config = dict(
    spec_augment=True,
    embedding_dim=192,
    stem='single',
    warmup_steps=660,
    weight_decay=0.0,
)
Rows from block 11 of a small audio embedding model, named by matrix and row number. Rows with one number belong to one channel. Each number is 128 + 32 x the weight over its row's rms, rounded and kept within 0 to 255. All counts start at 0. Numbers have three digits each. After the name is the row's rms in percent of the matrix's.
After each channel's rows are labels from the 100 clips, of 14976, where the channel reaches its highest value: "top examples" is what is common among them. Only what is clearly more common there than usual is listed. The data: synthesized solo parts of chorales (CocoChorales). In brackets: how many of the 100.
# convs0: first width-5 conv (model.blocks.11.convs.0.weight, 128x128x5, each kernel summed), inputs 0-127
# convs1: second width-5 conv (model.blocks.11.convs.1.weight, 128x128x5, transposed, each kernel summed), outputs 0-127

convs0.3 129:182116179118114177119117156105127163113123246099116083132137113146136120144134121128083131140131128127157155137118088090123084125116113144075204205135094085082120100185095136168156166079115084144127135116133117096113146119102135119105150120196110041121095145109182129086129081144063094124159124116105105150193113160147120171101139103108110100105198149098127137117151083130153150071099
convs1.3 123:177099115157150133129127142128127141139187084099139099140168183108135104128075130111148159141162123122125120105176128118102157138148152143143190223097105135115064151042162129124106094218064139157139115137122093142072169172109127186153074117072108141119121147099146132071144179128139138150180120161078129136118092111104102052172123152100119110122133124129103183101110095163091163142095
top examples: flute (100); note G5 (35); note D5 (32); note F5 (29)

convs0.84 095:110110166114143138157116092118097125142142087155129150140062153132135139129131112148193137138073054122052125099135124155150096158126128081100096082142143067157171108060131064194101136153120149116100169119111083117127108134111108128051142117160153057151117062160111071092100113120150055107118126133120040167107121110127154092126108113144158105133124132098120154154178105160090146170078
convs1.84 093:111109124109091078166131109119159061136118127160155130152125094141160129152103177125120142115128148090142165131119111096125127127078083126126123130197093155223090101159130180135107089123121038119119146123179212162078122144079136123109164082110111125173093124093116128126168156170130170110171106069135135099121116096142090141196194134150112144215128100111119126074118165107145098090164
top examples: horn (100); note B4 (40); note A#4 (37); note A4 (32)

convs0.122 090:151096116179164110085116123132107183066129191212134052149212083106082130155125135180128123140130110113147127172130130095160153093144148113149130109109113122078140101139157135109121162124080104161100129087136103120114143104150202133092126154118189142211174092088124179124195143168112165095126142114113159163099081143105084136145135128153150156110079139088122094129089091076088134142126
convs1.122 090:091091083117129167108080110104070129110119115152101092075085144114145086059109158113074171136087138121137081088129114096148142111172152185161095137141163132134146104114100119132108161137110136052077123092057088110108103119181059138071156159126161109082120146164136081153133113169106087156081157155185123121112148119082137066068100124141157070100138085143127153140109109150144154150075
top examples: tuba (58); violin (42)

convs0.58 098:161141135125154128122122162124104162121155177222116124103190091160105117108081146118104096122127070106098141184087125121089135131100067113121144071125085076114141169126148101133113133127105150186126154108189205127157120175109088100119050155147181106157123118079118183147198149142151134087148087120114188191162128124165119188099111144169149131122143155112136097146064107131137119158135
convs1.58 101:125117113151148112175079140126075148113151060104165116048169122148113139185166109115148168134101128132176091071125138096150112146134139111168086201137158068144119119147143082109131130191134135137080168085087064059129081127143149146113189116108125121078123142175122098088103112142108094129155181128172136090134158078133182088126078160141154126102095111068099155148075103121120125162098
top examples: tuba (100); note C3 (29); note F3 (29); note G3 (25)

convs0.99 111:112132144126116104136145144131124101123136163161170147139123136163118196152135144119165130135172109142198155194089150136150172095162168145139086122173199085171134136123133124080148137200111123155124102092158131140201148120124238113145102149115152104153179134133196129166151123170173091184135145128127139144088171144134126134170161185159207165126090122111105114158138115192132113075147
convs1.99 111:149176140101118090151123149202091100146111095207091171153084093110134154109132154089172149174124115174088171118100105113130108137138107086164145111138060152148122090088123134121160053071126143151138057167156158201126121183139122068155111100112128114113127109120144158136149147131138084075088093133144144129088143071155103098091093080131127171163134117129070079117166187146094158110149
top examples: violin (100); note F#5 (27); note C#5 (26); note G#5 (25)

convs0.82 106:111112118112097217084133132165096095099139213104144138150171099158141144134090126172112074114130131102155106114104113110039109102153105147095170250165095136091120115126108131126115158135088081133110140121146136084156114141119147121138148188219100071112135163183142176130106184095098107102116124120137126122086096125103136138139123132119125145125152138088147113105087116141196190089147
convs1.82 105:144118120132145130140152121166094119165158092110106142144147161104122083118133127090122143125159082166125132101127131092135125134082099149114203177082065158074112146058130202100098127196076088129120146155102178132084117080124117155132086100070145076134102123096142147098178177163109135102102061122080121095096131181094101081116206151148090113139139068099124146143153065102145140101113
top examples: violin (100); note F#5 (38); note G#5 (33); note E5 (28)

convs0.12 087:092158116174098185088144130169117132104144120095119051125138110089182109119135168147068118150156124140119109146069117128062112103147129138136067118120107079174110186128112136076115125180119088127153124141153075128171118152096127131099138137089147108086151188116125119125192093094127112075049114173120069139120044175098109153139115120125083108112129150088120115131089108161079188189145
convs1.12 099:153159129154191115131117087069165118150165166146136123083116137138148137143051078083140140113151129119152141159116119137162164159123179183122132130112204128115186176101108195143149155063054136145111143163125095126113088080191156132192209158135148117094119161140103054126158122137153156114084122121109118131124118176131145181127167145103094131133136142132171132181121123073140082093099
top examples: violin (100); note C5 (31); note C#5 (25)

convs0.56 111:217112112112161108112098102130166111091144168178096144131139138144122103074176144139114090104145136106081120142138151099049078133104149129149126128099105138098148111123101167095117085177132142230149117154153191089149135124143098136070144141097193167149105102125089192112198115193181117066084104103116114165126146161131095101106139137146148080127085140113133101124123091111081088139085
convs1.56 100:098159138170137147135084113144138153095125162105206123160111109203054118100128114115125122173111144111111088132089115107166141154133124121164082149113209074080098113110160054115103084152076136067104138138068134105093107102103165112080151111098112142134102203140137078151081097116099099128145164115162094091114139096093153147097109107104168158148148123118078156192095104103142085169092
top examples: tuba (100); note F3 (29); note G3 (28); note C3 (27)

convs0.76 111:135114145146116168116152155116085222092120167200111142132224102135115070135100147130108084099116138112164100089129112120089122098107124129199120132094136081134131131137115137149106160118104106118107109142073177113189160136071103150124099141115194116154099151075155140100177153075071172143144125126127119172120095146136086072054114121146093152162137165149110111142067181088129107169141
convs1.76 104:087101101123133168159179152097146188131184122160117114023134118115091116148173089140136135117084142117107072090146141097120085211066170146116167130148085128118094148124095124158112145088074126150137151088220118120126126070113093092098135129155090153129142152155112122140079114119128113104113128070143097069120128079099164156116108142165100099093103095117086132095082130118159080074094
top examples: tuba (93); note A#3 (27)

convs0.28 105:126154180171121145101122108098145149117100166086153123107087120133175123174125146132078160085178115118107138099101087132190099098109090192139187144135101161183166140184171119115164139093144108130100154106126095077082150161136057176143162101164136210109109154112137168064126146136097117079122131159142148117111126123164123139109146119126120115114211152108144123113124125147247131090167
convs1.28 107:139041151196071178102194131153132154156139095121104096134187137130121108153099115135149174127153104120128118103174112169141098104124159125089218207102065172129149162109175136128122108165107125168148084121143141130123095134103075133154080109131089194090163106089188137116147142103156116076159125124100215110146104109137137106161167146101111115116159172123100166141135126165140168138100
top examples: clarinet (66); note G4 (35); saxophone (33); note F#4 (33)

convs0.52 095:086157141125099136121083127156085108110106100131172130119136175139156132061087123155149169129152084066109151114120112141090092111145077127098154127164132044132083096113057085158129173200066110121124098163113154147097064123117069142139125133123211120082135123094089106091104119098079145158158118092167128127093119152107124193134145168127136117116149140193167119129116078136129187168079
convs1.52 105:186132171128101143138169071115156159188145118165108107169102097119156176175149166151169096083150102123196155132122159124110188131102148114110144158141094157178172156132174190140119124146121101112148137136128206126121133168102082134135077133091105147098078089171209140131162137160176133135160076134075094093158121113130100104145118152149173105140096176096142184113109142200114122113180
top examples: horn (77); note C5 (44); note C#5 (36); note B4 (34)

convs0.92 101:174151088100132137162103111148082131150200126217108171105139098108086137139102174136137120121180139160136108132109134140046107105097157090134118109125085124122086146113150161116093109137064132255121151152108171128156112133127110070114126125079166109129124148124158146104235107125138107106118162137095127184088119145094061132097150111144099137134085118146141096142108144160113167112129
convs1.92 095:154091105143106158112164063082164169089086145090170142099091121160057092147145114166111144162093161095157071128120052100130127176125120152118101108108151086115089118151089048047081147124107163123143145095153112093127080073107129089123099142167127128078178151173153096125067079109103110118083135148132101089113150107140180150135108124116129145124156143130085147166106171104098098180101
top examples: tuba (100); note G3 (29); note F3 (28)

convs0.78 104:103086111101144149122088105088079113111125138154153127090110153090155036091127096089131138142167187127098104124135081140138078139098128157167167127110124117124168130087119136077066177133099104134144136144109108133129094148080117166037208037179091093137092082077120120123161139054105094132185060129127114137156109096124149098109125153129149115107151100099121098127154142143157088127098
convs1.78 093:156118128097113104101218140125176055155127084082119156146141084135107124133126077117101142144160140058104123124145133115129109067156125110145139153152124226137137155156120140189132146131131108138067133161171072113085065104098147143131108113105131137099127139061163124128187186117085142080137132100154104155132103202083118118154144089112112124071156146120215122162117190144122121146138
top examples: clarinet (90); note D#4 (56); note F4 (45); note D4 (37)

convs0.27 099:178122094125154081126115146128076197130133146229127125163220099092122104135078106134147116074118131090107119158142143127071102143082121133154130120099097115084145122103142187119120139158108117173121116127164195086122085153113108105071146135113178113148156112087124214128196136146166130130088123060113133173111125145162097070128175102149113114137126183133155128169104081118115090127104
convs1.27 095:092161080139152160128092117107133138112128143099169127097109123219095127100115118079143139136062126139169149118110125066174130127130085134125106151143147093082083110137172088094104091138123150095064199149045120143139090087119094099092156108077123159127103154168124051069094087127162112122130178139159107116117146068077167101113082117096150097137152122130105126180099103152152141185087
top examples: tuba (100); note F3 (32); note C3 (29); note G3 (28)

convs0.95 087:190196134129166080114099107162124149159072131168142127156104141211133229120159102150110067145117110125157120183060177124109120160165109124140142101075082119142150157151136105053093192110142088164152094127151175136100076152146170123099117147131185098117138166149122121156170107169104126125136125102151125120162162153131108192141085113124181160141153157128116161085153095150132107103150
convs1.95 086:103101115130094094140128171095095092148078161159118156136175149124089136106142125123133059174166159144119092120082094144111141172164157071152083133107107060201194115117113130110104098145116095177075091148177156080060147100124119076140124111125214108080043155122122141123132100108104148131122103146103179107098115131132069109160089122088153076156116094116141139153177136130124147160107
top examples: violin (100)

convs0.55 096:073179140136097092126110096205123104083126139080158129135134120171124149128119148091096101110159078102170172167123117121078142123072103128123104178141168112155070101094173101102093124138105152146132154070142141118174119114099151137140099205120127158075197194133138082178118110085134076177161160149135157134133128144153132148080170164121160153167105108152179163195103137113134135055112
convs1.55 097:161125058127148111104136130155159061120168073155098165161128132172134105110054099063144092166169095143065124151149137163146065132169142135130122146104132107135208108092081187095145137139174143133127076101084141132175163177127113121159136127109135102160143078145103121152093102177099093138094113115118136058143086100129116162153127140110133111129173149065147111038141118134080131101169
top examples: violin (100); note C5 (28)

convs0.41 111:104134172111150146174130138129163141131141081090076133109109151113138138127148119155188171118116169142122111062122086142149125162116156125126077160119081066112134148101123130128112128122107111118102167132123112099074106138132125166121184080100107034159140090124091086158106094105129113089049116091121003173119104109083132053123138114142135104129168138109157138120115083187083190137098
convs1.41 101:112146091126097101123121095084076135146125125133098117172131121118103092022163159099177112170126163130171114148128096108145149122135095149137158120162129135179062130094120133172119119085110146053112147153155147137127156128108091056185075073159115132160120108142165194119147119114185177091093102143200148152130172139100146106138190108109115170158140175104144080109181105105182151104102
top examples: double bass (51); clarinet (41)

convs0.18 087:086124104171151092124145118149108097143080123113147147137109047124127196101167137154174062177111131110179140077167171109160102118105134144127169137142157078114127117138100101165146164113127128133172177130131129112138143133086201138101144111173117119134158202094175182128154138101113115210155166124077170107225175165161135157176131172135159122163125086119184149115124123130105152148129
convs1.18 095:155096130121107077161112140124105077123075096091106147119157140122124212121099139112169138132143104120166132093130167139129210124194129114087137148097147097120084081148130146154130157140114115181093107125099137145151163052113147060137123122073142119128119129090120160140106121118128077137157119044033140110144135147168118164107111143118102178116131160112149102101223195084087088113154
top examples: violin (100); note F#5 (41); note G#5 (33)