config = dict(
    input='log_mel',
    arch='tc_resnet',
    norm='batchnorm',
    depths=[4, 4, 4, 4],
    stem='single',
    widths=[128, 128, 128, 128],
    am_softmax_scale=30,
    init='torch_default',
    optimizer='muon',
    muon_scale='match_rms_adamw',
    orthogonalizer='newton_schulz_5',
    max_grad_norm=1.0,
    adaptive_grad_clip=0.02,
    max_steps=6600,
    lr_schedule='linear',
)
Rows from block 6, named by matrix and row number. Rows with one number belong to one channel. Each number is 128 + 32 x the weight over its row's rms, rounded and kept within 0 to 255. All counts start at 0. Numbers have three digits each. After the name is the row's rms in percent of the matrix's.
# convs0: first width-5 conv (model.blocks.6.convs.0.weight, 128x128x5), inputs 13-25, a 5 kernel for each
# convs1: second width-5 conv (model.blocks.6.convs.1.weight, 128x128x5, transposed), outputs 13-25, a 5 kernel for each
convs0.85 102:034116183172186073130132156183078122141143097159136102110145102129143147149059063078083085121131144122142095147151140159112098187214191119116134167161096098114159122106147160132100068118160190215
convs0.86 103:147134113089124146112092114115171171134123136110111099080106122127118110099156132123129163142118083112112146105081100073110099105087100122117137136126113141127146194137171207142092099108086085122
convs0.87 101:103167153123104149109116153160032088123128089097116166163150081120106122140111113107121116086086103103108118113105132172059054063074104115119143166151121141110068109088106173214187109120123117144
convs0.88 105:136137122123110133110123124128136148152144149140173157146153193170147107117104082097090080137129136149126113112150167185153170168162142122116098110092145169193171077103090074077134079114121143155
convs0.89 103:149145121102073087118140107048137142139116078115138098103106112115114094069084083134142112172178160140124136189153101077138137129130141156165155168188109084128117125135151155157156166148118101127
convs0.90 100:128139095102070100094124127163075192090108120114125118110151097118120176186117121135122126134141120121113109124139131129148098122099121157147120106130151135130161110178186193164152124198193163128
convs0.91 101:144167169160168120137130146146134104086132125092108128185161091125150144121131113129113125124155204175166071111111080105091142118111083139153156160134089112157152081169124124146143104104162128084
convs0.92 098:136097110136136132143107081091051064096104098113110085125142132174166171147173168153157161107135111099138087117099080092066086098094027108123120138129182181147133142150131113135101123090121116127
convs0.93 101:060085119133116118080087103082116136094108138124109136154097151145158169188139139132117103127156139103127138107122134088166189155136114188169161167188057119145087104219184133151104150134152133110
convs0.94 104:094109072100149102110146116093096122097118153136157161160140137151161193197167157157149115165170170169169100112142163142103087102096095180164141104103122145122127166126088093073067112134127129123
convs0.95 090:154167169152116128087101157173108123116128102081127150198234128118142175161074132161155172112119174113084159137091101115208218186168159106173173162135142153143146120153167144104077129124117135123
convs0.96 108:191188131078096122140193200199161151119151132106104118132180120138161184163139120131115091134111134143106065093139112075121078081094138103112129125140130111098103104150159165163142125109120147123
convs0.97 107:132130091085100153154127089099095151151068025085095113137120089118124095097113121151171153090114091072121146142104128134110143148157144125133143104117083111107096071045074084154149109080128150171
convs0.98 098:232160178156161103102107103106206187184146124101081083085048161134153149086116129145132100132124115119135060044093122126085126156141089146136137128123048090114128174147181158133163099119121110120
convs0.99 100:092103136158168133111114138140124108097141166070124175149157101099122159146105089118128097198186142162156109112110089102135117132142139152157152143131164133098092141127089097081085100128106111130
convs0.100 099:099111100045002110084088102127142093113124161152161116111086157157159190208154156154149171112116105083081082107117113096116140162143218090120115113111135129111142112103147195176183100139128103095
convs0.101 094:121144176162123116117105150156147118086124137155188149179145176210205176167154165178196171148197194135108090119145125135129130105096130115131136114124170147182134108142169144125114117110097092162
convs0.102 101:083112134107098196153116125098143110117111113112114074078084119111118120130142149126092062109106111090029192162112071079094097109108144116139147119137077101097120134142204171147169060055073100127
convs0.103 101:095114143128123101136116093086097080113113119135144158115115149146168171187124149159162128141144147169165149149114103075028094127091044078122157192154089121144155136102132101072082112120102129136
convs0.104 104:142145178168124124179175112102136109143164101094126131116092183179131091064149145130076093138177127137152103144157136120159088084138142137082100112115084116130111124150120117131131112094094136163
convs1.85 110:168175150075056099094091135164129105104107108138159158120093153135124107121168181142080079121106109142134132148182191158125109108084100131111100124112110098119148138105161182196171169120108114139
convs1.86 099:089097121151152156159152131134152134191176132112132139109122147162156169168101095118123190148155176146121131122105106140182143151166167082105120142135155133116101077202192142121103104099104129100
convs1.87 091:134157203184151176150109107123128071142156113133133109115123124128176187163162195161103110109088078103134163137153170124204175127097141195171143171165205155123101051194200153125095093073065071102
convs1.88 115:156095133149112073057130125094088072128139138080123166104094132170116132201110117126131117148129097113127192161172123113175169183185133085095135122165104105148176136105094098046093122144120156133
convs1.89 105:160124122113132155158157139141119109129143111102132145136121106113082119148175150147155191139194198159082102146145125160094114130104098115086106094071175153110079109115091085093131124129125132152
convs1.90 089:178154146161138114129148090092189164159163096111104093104104114116123148138151157138139151129114143128122123112085090067195153140130124147121098117121133146158142108104079106070111113083094122105
convs1.91 087:169158131098132160189152134155062052073047119141162140094118095120106108120109135097121116127091132151151188118174130074145127133175164131126123124124128127096189173130115126165105148137138178222
convs1.92 080:132108109120091116127115131108150141168134084119140115128127101123107095116145170170169160093104126131130115118087087111179161134142179110100124087073080107118124133146121090110164121110118117061
convs1.93 097:170152122113091087130137130151169142146104118160182114103167098107112134092146086061042057146159198193155179179137141111125150146130135053032075121091101166183168138103120115110124107127152148102
convs1.94 092:141124141158226151151134134169114130132136148122141128108077070079077087110092106107144144151170138135081140154136094140129139127115081114108120129153098099078100161157128158168200158115143166215
convs1.95 094:135107113077062204153112074126145139161137123221168085126156114126131109120130136178132096121114112044083136120108122092112115149196182080088085067041104095061038096152153155149146176142148137158
convs1.96 093:100078107101157125105122146160108133138098160114099088101091081140118110104201185189174167112128170162146142178206160126147115145185133069069077112173105116138134123171180178143147179136100103089
convs1.97 115:123144202194126125131101098151137140133160097102153162148143191161163124155170163110116076138139079093067142145123157169138108134110109142114139118110134119177159158192141104081108145136122082149
convs1.98 085:076104092089114116136118117125152138113143180136118127134161113137136158146132131150120144179148126150151138124134150207141132105112066236216194146110151123129162159118147140135110113120051050080
convs1.99 121:123105099107113047091160115100119129135119135143161126083140118095107158137084078078102158190132129140117112166181162135032056115153155121137126144122126084137188189120139137113110193129094110078
convs1.100 089:109098132161187129111102120109085103107117124103108102101129139147116107071111140184161147187158117102141143151174170156130128126109127106112101110136189158129108121121136142130108132112101105133
convs1.101 120:133113122098118146153129092116113126159141173172112098096150090098098116083075074126156127138158130054046175145132132139089079105166131139108138114124106101062097180145133163141117168116117059086
convs1.102 121:133135138112164083112121154196080033066123210124114122169131119136168145123143153143144138141164167179170105124132185160103119112134122137094141115114139179165078069063099130129171174187156122122
convs1.103 087:153143104146142141107135155169106131129167107100085135134116108108108115106134134129126159146151150093116096101109120134121112130157163118113147135082149170130131120139116040036026151185149134148
convs1.104 108:130128194135124141120109148161102178166174218115150124106141112131156171193073060053114117050101110136145130118152126121143175159173150136122136143109152128123095111124129097135158087094175180148