A small audio embedding model, trained from scratch: log mel input, 39062 training examples.
Rows from block 2 of a small audio embedding model, named by matrix and row number. Rows with one number belong to one channel. Each number is 500 + 50 x the weight over its row's rms, rounded and kept within 0 to 999. All counts start at 0. Numbers have three digits each.
After each channel's rows are labels from the 100 clips, of 14976, where the channel reaches its highest value: "peak on" is the class under the peak. Only what is clearly more common there than usual is listed. The data: synthesized solo parts of chorales (CocoChorales).
# convs0: first width-5 conv (model.blocks.2.convs.0.weight, 128x128x5, each kernel summed), inputs 64-127
# convs1: second width-5 conv (model.blocks.2.convs.1.weight, 128x128x5, transposed, each kernel summed), outputs 64-127

convs0.36:550530499509403574507460399602522576493498515481429535476474488433504464480551529450538619431436469452458575462505490487529506441517510570532444544487509585534444507532538460511462441524552449
convs1.36:521468423566576477436390504374541533526526461514524466502484503544467485520499457513621489431472521499514477501548512482515489540570387458523505433498453509466452452482526654484525470496415567
peak on: C5; C#5

convs0.8:411568451563501449517570548506481521474540517498529548594585558495450489467534430445568370518536484543503422543564516491563474510517483470500407514596474554367461540495492490548614478549458491
convs1.8:483462507419544606529531511452405426448488417551492571505489505580611497549470521506487537466511406519502522433439520564547505434472521405487509556565570423476476553466486492493530517474600585
peak on: F#5; E5

convs0.34:491523478496620453481455511488456523441436475570579474460624562476537621448506526509521438469510437449545457388387487500523571506539451556457460526479519526547497480560515513497460456558417535
convs1.34:483524533505550430550480473480483420575454448519582442497496545526471394385535394536523497454426455531610494531482473605498483473407521509561463492457569531524420427467491439510503439562487399
peak on: F#4; F4

convs0.4:528558503578454521585495604575563476550475473508449475564508386464550568529567436491421471425465567492567541536529511491487490500489563531461465526497575527530511466579491480562492519447450501
convs1.4:494560399503527557456406427519482533437469420444496565493524467491461537449503511412576579413485449527577537485493454524438537436432453504424529515554549400608444546490466525522486432499475549
peak on: B4

convs0.109:436485584470466546495526426489494452532506560470535510445548521473500475499467518523536536551499471496483581440455463561421524504509576517571532481414527553502574466512547472447565425502494497
convs1.109:508519502537363593467495538501549504404533624496516521583483398458531523538337481510549436507555561488478508525561565541474522584480470482478616473559476499505467532515488489581475452434544552
peak on: E5; D5

convs0.95:583468540471576493383534542411381423621548422548465464508480457431473496547568513490506479539550482519477410517492546576516573539555532568471525446481461414574453465498497410465556495502521491
convs1.95:564438420613518520516469579477594498486460548407469476496492482585459592518534460443549510518400540441504530474485527515471499440422452532479523490569464542518540620487509512528503553620481439
peak on: A#4

convs0.0:489522400443440417451534519482574511395495527550515536558561562477531515518566513487502493648569469473460532436500513500576415627499513513552591420428501498561508438553492447512476538456441483
convs1.0:497418559542431494571511529485487507484496456583575464501545533535481518548508399623486504443554518543583515538543508559447569577452511547525422464553440529564447538554594476520576508480488553
peak on: A#2

convs0.20:454457539517528570442544397498502559539436504461470457545553487550459479462527544442440510476490540440486432552467569458425481461569489520486591459576489474418483456554571459503471455512501558
convs1.20:540442436479461584555466433516553619480477474496526581509567557477471573490601506552431510438562524586486546515520433563459542523526490490525560544501505518453450578462580535602510479427491490
peak on: B4

convs0.39:520558489585492512582530496539493439493508552478479512469462493613480505580498516565526493526530456551508479533447501491478569532516568480567534432460482517452482460608526492552394514432442505
convs1.39:488424535491450503540509463495487460495411443556476509496507492538422426472522452485541578507473608464497532380527538509500501518538426530519568335540522561502545460535495420515529357544410534
peak on: C5

convs0.118:551488541451468482465427534528516565484540522473558473423442497432532528456503533489415474444465546401466570457517438414459473547455477510612569360551424463503475549543512464484462554512507460
convs1.118:461530422477531586554468541484452466562538571457451497495447634459493499321565572447582514471545573467469466445465547574495486457468542493511519492419501520532541539604518491527436540509482552
peak on: C#5

convs0.48:475519444481469446482529584545540509516512440501478406499497542473515605472529445504506475494469539509573463462414488420476440562476512547461496542493605462573511502623513485582507515423479452
convs1.48:588513405503425434496525496484517436536469457471497528557478468428489502445460596540482417455571476497509527402469570561618576571426478472474493562504466555476581487508462582510472486521505370
peak on: A3

convs0.53:517463534496502600512442482403543374526552478462494565504434426497570517486415583492514571448492489551565566535498436469524531562623437580526468511492526547443550471411588527579553487477506536
convs1.53:553442487560556597444555486513421415465478501536573517509595506531480597531417447426589499570571562549472526378412515441556465571444467424517517532529476529471504492491504473423503484587470534
peak on: A5; D5

convs0.76:557509524505500473451539564474474511437506540481591554449564469465488567559490541551431452609610457421494460509443518554498532586530472497497513514538596558558470559478536477419599510563535409
convs1.76:393529517463433579458570570498500532522487550410483486493510488552538515490549485538458592354474433477511563484487428558493508534556538416558495514543524472424472451542495593480526452511461402
peak on: A#2

convs0.93:484558527434469486471498480424429494441481518510510503547423570582504530546477605483525453468494518438488401523487475560459463515527493450535552577551476528466479564483451542526463412484487537
convs1.93:515468549468525538447440512484582551539472559433518510462480431522504470477560510489495499493473575447448431399504483493545557471555572598543495500514544559454418493438541499505513563484432543
peak on: A3

convs0.26:496450475377510477532477540589498507507507492516413511474661468508547463469469533442490601511496472509536499510511526516528453438469481541483436518600462569459490502529535444517491473457501444
convs1.26:521470400541556441506468538541491558457495544519577495530483440510484507531474474504522438339488440506426484492517460489488534502553502507481522498498485560496583537524470519378528556491578616
peak on: G#5; A5

convs0.50:468425527547570533462481426482493528546498512492395570509523480477490439365610505450491591525481481541515567549426385388455488505460505406459528528520487548529512512532583516531530522554596482
convs1.50:541539569503479464489538505600601540441444487519563536490485544466523486602537416473505543507551486513574483341537443490452470478520482506418381483444542507528570494489587581508482547522505476
peak on: A5

convs0.106:411515447507470506467439544487507405443451512502449397544520442444508414528589594472473412449528471453585466495595460464492489438475561500438532510505493495455481532573478414513435468455445463
convs1.106:479532468492531533572478396492537510520512501416481537601515577404526519515425533464435503483461445541548379502555521435466597484562527485486551536544537483440471545551471534445549463423457535
peak on: B4; E5

convs0.7:524480570503549461548545471583540536450535510541502446461521514533441453549538504500501536468564575499502456493498463438535516431458544400481529601492550635478609561533506504585552536477620559
convs1.7:456521512495549439505428478502488419500479598504493421491505560520550566508404463414427534523554597420466548393578523556533566456545455558529464547460425550601501487444562529411416510481585517
peak on: F#5; G5

convs0.77:565534483382511434470573628454431495450672541460597496455499526463483438562532482479516489426570480519446524546477449508487469495564431534458464498535589448522481518468589468502453435608524591
convs1.77:430423554583538451544581537536432554571472484444554475490464462508418520460475542531482493506537487441510592506584412498487445587482532398561458546480491419401574428495540371556480542483444458
peak on: A#2

convs0.82:495497575504527456532531582541495481547510479513355527647532616571513555550514493520464501474477483502447520440463413433536523479454466537511462455580483501551504457509418550549424433572528524
convs1.82:559592446512438588460488472591523527521508472459510428415485449402475478523493437528500522516477397587496483573496558509596606557477536478433473478504503505451432511441549485445509460405554498
peak on: E5

convs0.18:460409485499536459546472517553486553474540492467586507541461532575460621541438580454520511465543566478457476423452403404498503540547587455427542595474572517486481464420462544442526513496467488
convs1.18:461467479458448448428529491500508486503484486500477529351406517471560404490501474530437538441427516621547520482438491560569577492420420497457501479427528534416478482488509504493452526466569515
peak on: F#5; C3

convs0.80:529528487542420541430505484499529491578467497388467569482492521455526540505509526471517513446534516546488372391557493507483400477544503499504491488528491479475436517483537549501486519484488548
convs1.80:483457511484436584505504477468484439510505558463510444542545585531476490413464535492461509424500581466479469544425470581519581548483488474502555506538489553524446460479467499490518453389440550
peak on: silence

convs0.108:476411480393470401496506539462411544527554537425488512410458505519431572546503428529522498436535565421406449582501396508594507552489510595535460481610535496529487425472542460446571438492514512
convs1.108:478459572494567599458494488451437531474411454515553523492497502502472469481518336455536428598450450539543437402473430561490558555379412485528496497454493561481455471426615473541529546463546526
peak on: A#5; G#5

convs0.78:502505411500444603453571483528401484433522481515500538590577517469513422599510475493451522488528430510435461483562493570498514556483538540513424459549521582498514602517430533545434484527531489
convs1.78:478460587537524413456570557466453568440461537574482495451548468507476504544438528478549447456545479488424557415531486507481514530483506503572532462487561486450420427497516452542592544549544590
peak on: G3

convs0.79:508440460579392613508449433499472518462543556477613611482519461600477557506437495490522504512523498553487502513453582486481509487428531545485556467458436433480424527446468496501553560559541496
convs1.79:506531533541437534430556518527474453430550463559520538433567542470510496416619435546556525545410507500513518484454474471415446531486488538415470442451410544590523470473458400496519471488439520
peak on: F#4; F4

convs0.113:486491488526477514546462486518557498528518518552452486537516539480563403568457555588410492498492509479485516547584501582527559494493465456493508485503541404587536540486518395484429492522589459
convs1.113:500573469539498491506514567435527507406529409481455444447498460523521499490456509524472520530449479570502323606406504487478505427551520533560522612502525533490578409568497526480588524594571514
peak on: G#5; F#5

convs0.28:629479445544452513471484517492564518514480613530534452550571554572439549536550519485451377511596490425512567464494535525513506576528523559433537531448498501525546476580555493447534495552458488
convs1.28:466529481452537375511533625468480508459564552556550604465477525489478525534535455543535568547459496603587521521508485466539528495533462474540510533543594506549462577457480447566494510432513471
peak on: G3; G#3

convs0.91:432416531467455474501464490538576515477575482571446532391522489526491550427548508517493443488456603551565487525446540428428449508448553528481511641502510513490447499473489452504485579435441551
convs1.91:502502583486559541548573527542420493526574487482526470576462541444508515473504404545453442500423501527456471425415447533598535522502472508499520376514391551352492497604446527505466480551531483
peak on: silence

convs0.72:502530478511568504566546492508533503457508531593544515467491584374462462455562490547502537484421489484450461457487474473530512508549523526472453570519567485599467485636534501525512510545550503
convs1.72:499547500452503425521533474535537479600442483534517546466470429653478485465434585513558477491494480464497466546478576420567576523446469432527512544450517469555536435515525448517459500605463471
peak on: D4

convs0.52:533613451503509511490508561393414545427479532521665552627474542537537461530470477523455411482499435520512490488539524582509462518502525454418542523491459506511535515461447536573517446479546576
convs1.52:568450507453452561510440612569459510466473481503533425488489447421469522520546623534414512532544538433543502493603461519591381528466535502518515502515513475478498528382466468578545460494407502
peak on: G3; G#3

convs0.17:460577456518529446461487471494472507544521482518460561493518522479433507420469563411468486529484511574499389449432528535443515522534528515521540509519532542530567495575530471471449406514453494
convs1.17:504433432479519503505475437525480481596528443471540507451547646500462423503482536501473446450476547429481483437588458584576510549470505483538531492554550484477514543510548467569512470542539535
peak on: silence

convs0.101:522577558550463433468410483517539587576415521496450500485521552405453472494482499455548501516542511495587484549473458505495555570552517482486536440515501416505562425495507519478483401452500504
convs1.101:478424493539478514491482451557471500464455537517446483463470639564405468519523486562535513381520548439424489556491541458544552408475468416591523464542450493615453504422557597476481427459543599
peak on: silence

convs0.49:462438505460474385460551442484542438591533470473574461488522547422502521551524519435439458505451499534489479558485513507441496384481592465556595531535589499529467512499517526551443483483478627
convs1.49:491507473502575582467411525494535525539521412527451452516549487458508502509476471580451480526500505516538552446575478530433505530442464577492610517577516488481545635558561478452522502390461461
peak on: silence

convs0.69:576502487564585526582449520471477523673414500560412523527519490504463497400519536551516588614538495567453505554513549478441491498435456504503567500434531477502481495562461521539484482460431514
convs1.69:491499435493439615487463491494535528572484435490446493497419462464478506569603475455402537526437505552395511473592536500559540524663452540493569454508499457525458549465440458480466461594463428
peak on: silence; C5

convs0.73:574513579555541547434429501418460408507509477459484514526472541549486537491474520482427414494485585493514484439472608491583477469533429460519552547513555501432434540435548396522533499485567545
convs1.73:483529427438498572487576482604606449555433508471585505537449548535576517509514484553516546466497569470508527504517471489494455481511449520436486630549581532454524503473473517517473403536415613
peak on: D4; silence

convs0.57:466547554487453465497446492558423460460475511487530474534499492508546523475573481491497620616495491522485450517542498482458414525499506556584581491526486488505492534415584538459494519471509561
convs1.57:467498531588550465485453631439487418487408444432422581473491423510502493424570478441516420536511560503451578416548475470540478511422447475512468470549446492533469442449618531487461409463501535
peak on: C#5; C5

convs0.16:489502540510473517526543469489399527463528484499535433554511489481533487620492412472589508448545564539493551426508485407538529562428427493445519525537537606548610462557447509551499507455537494
convs1.16:542536417556599463491481479530486592506457495508393555528480534455548469415508518508489451607498490502450491423489541470454390498511486519434499542500440556470397463486634494557482466567605563
peak on: A5; D5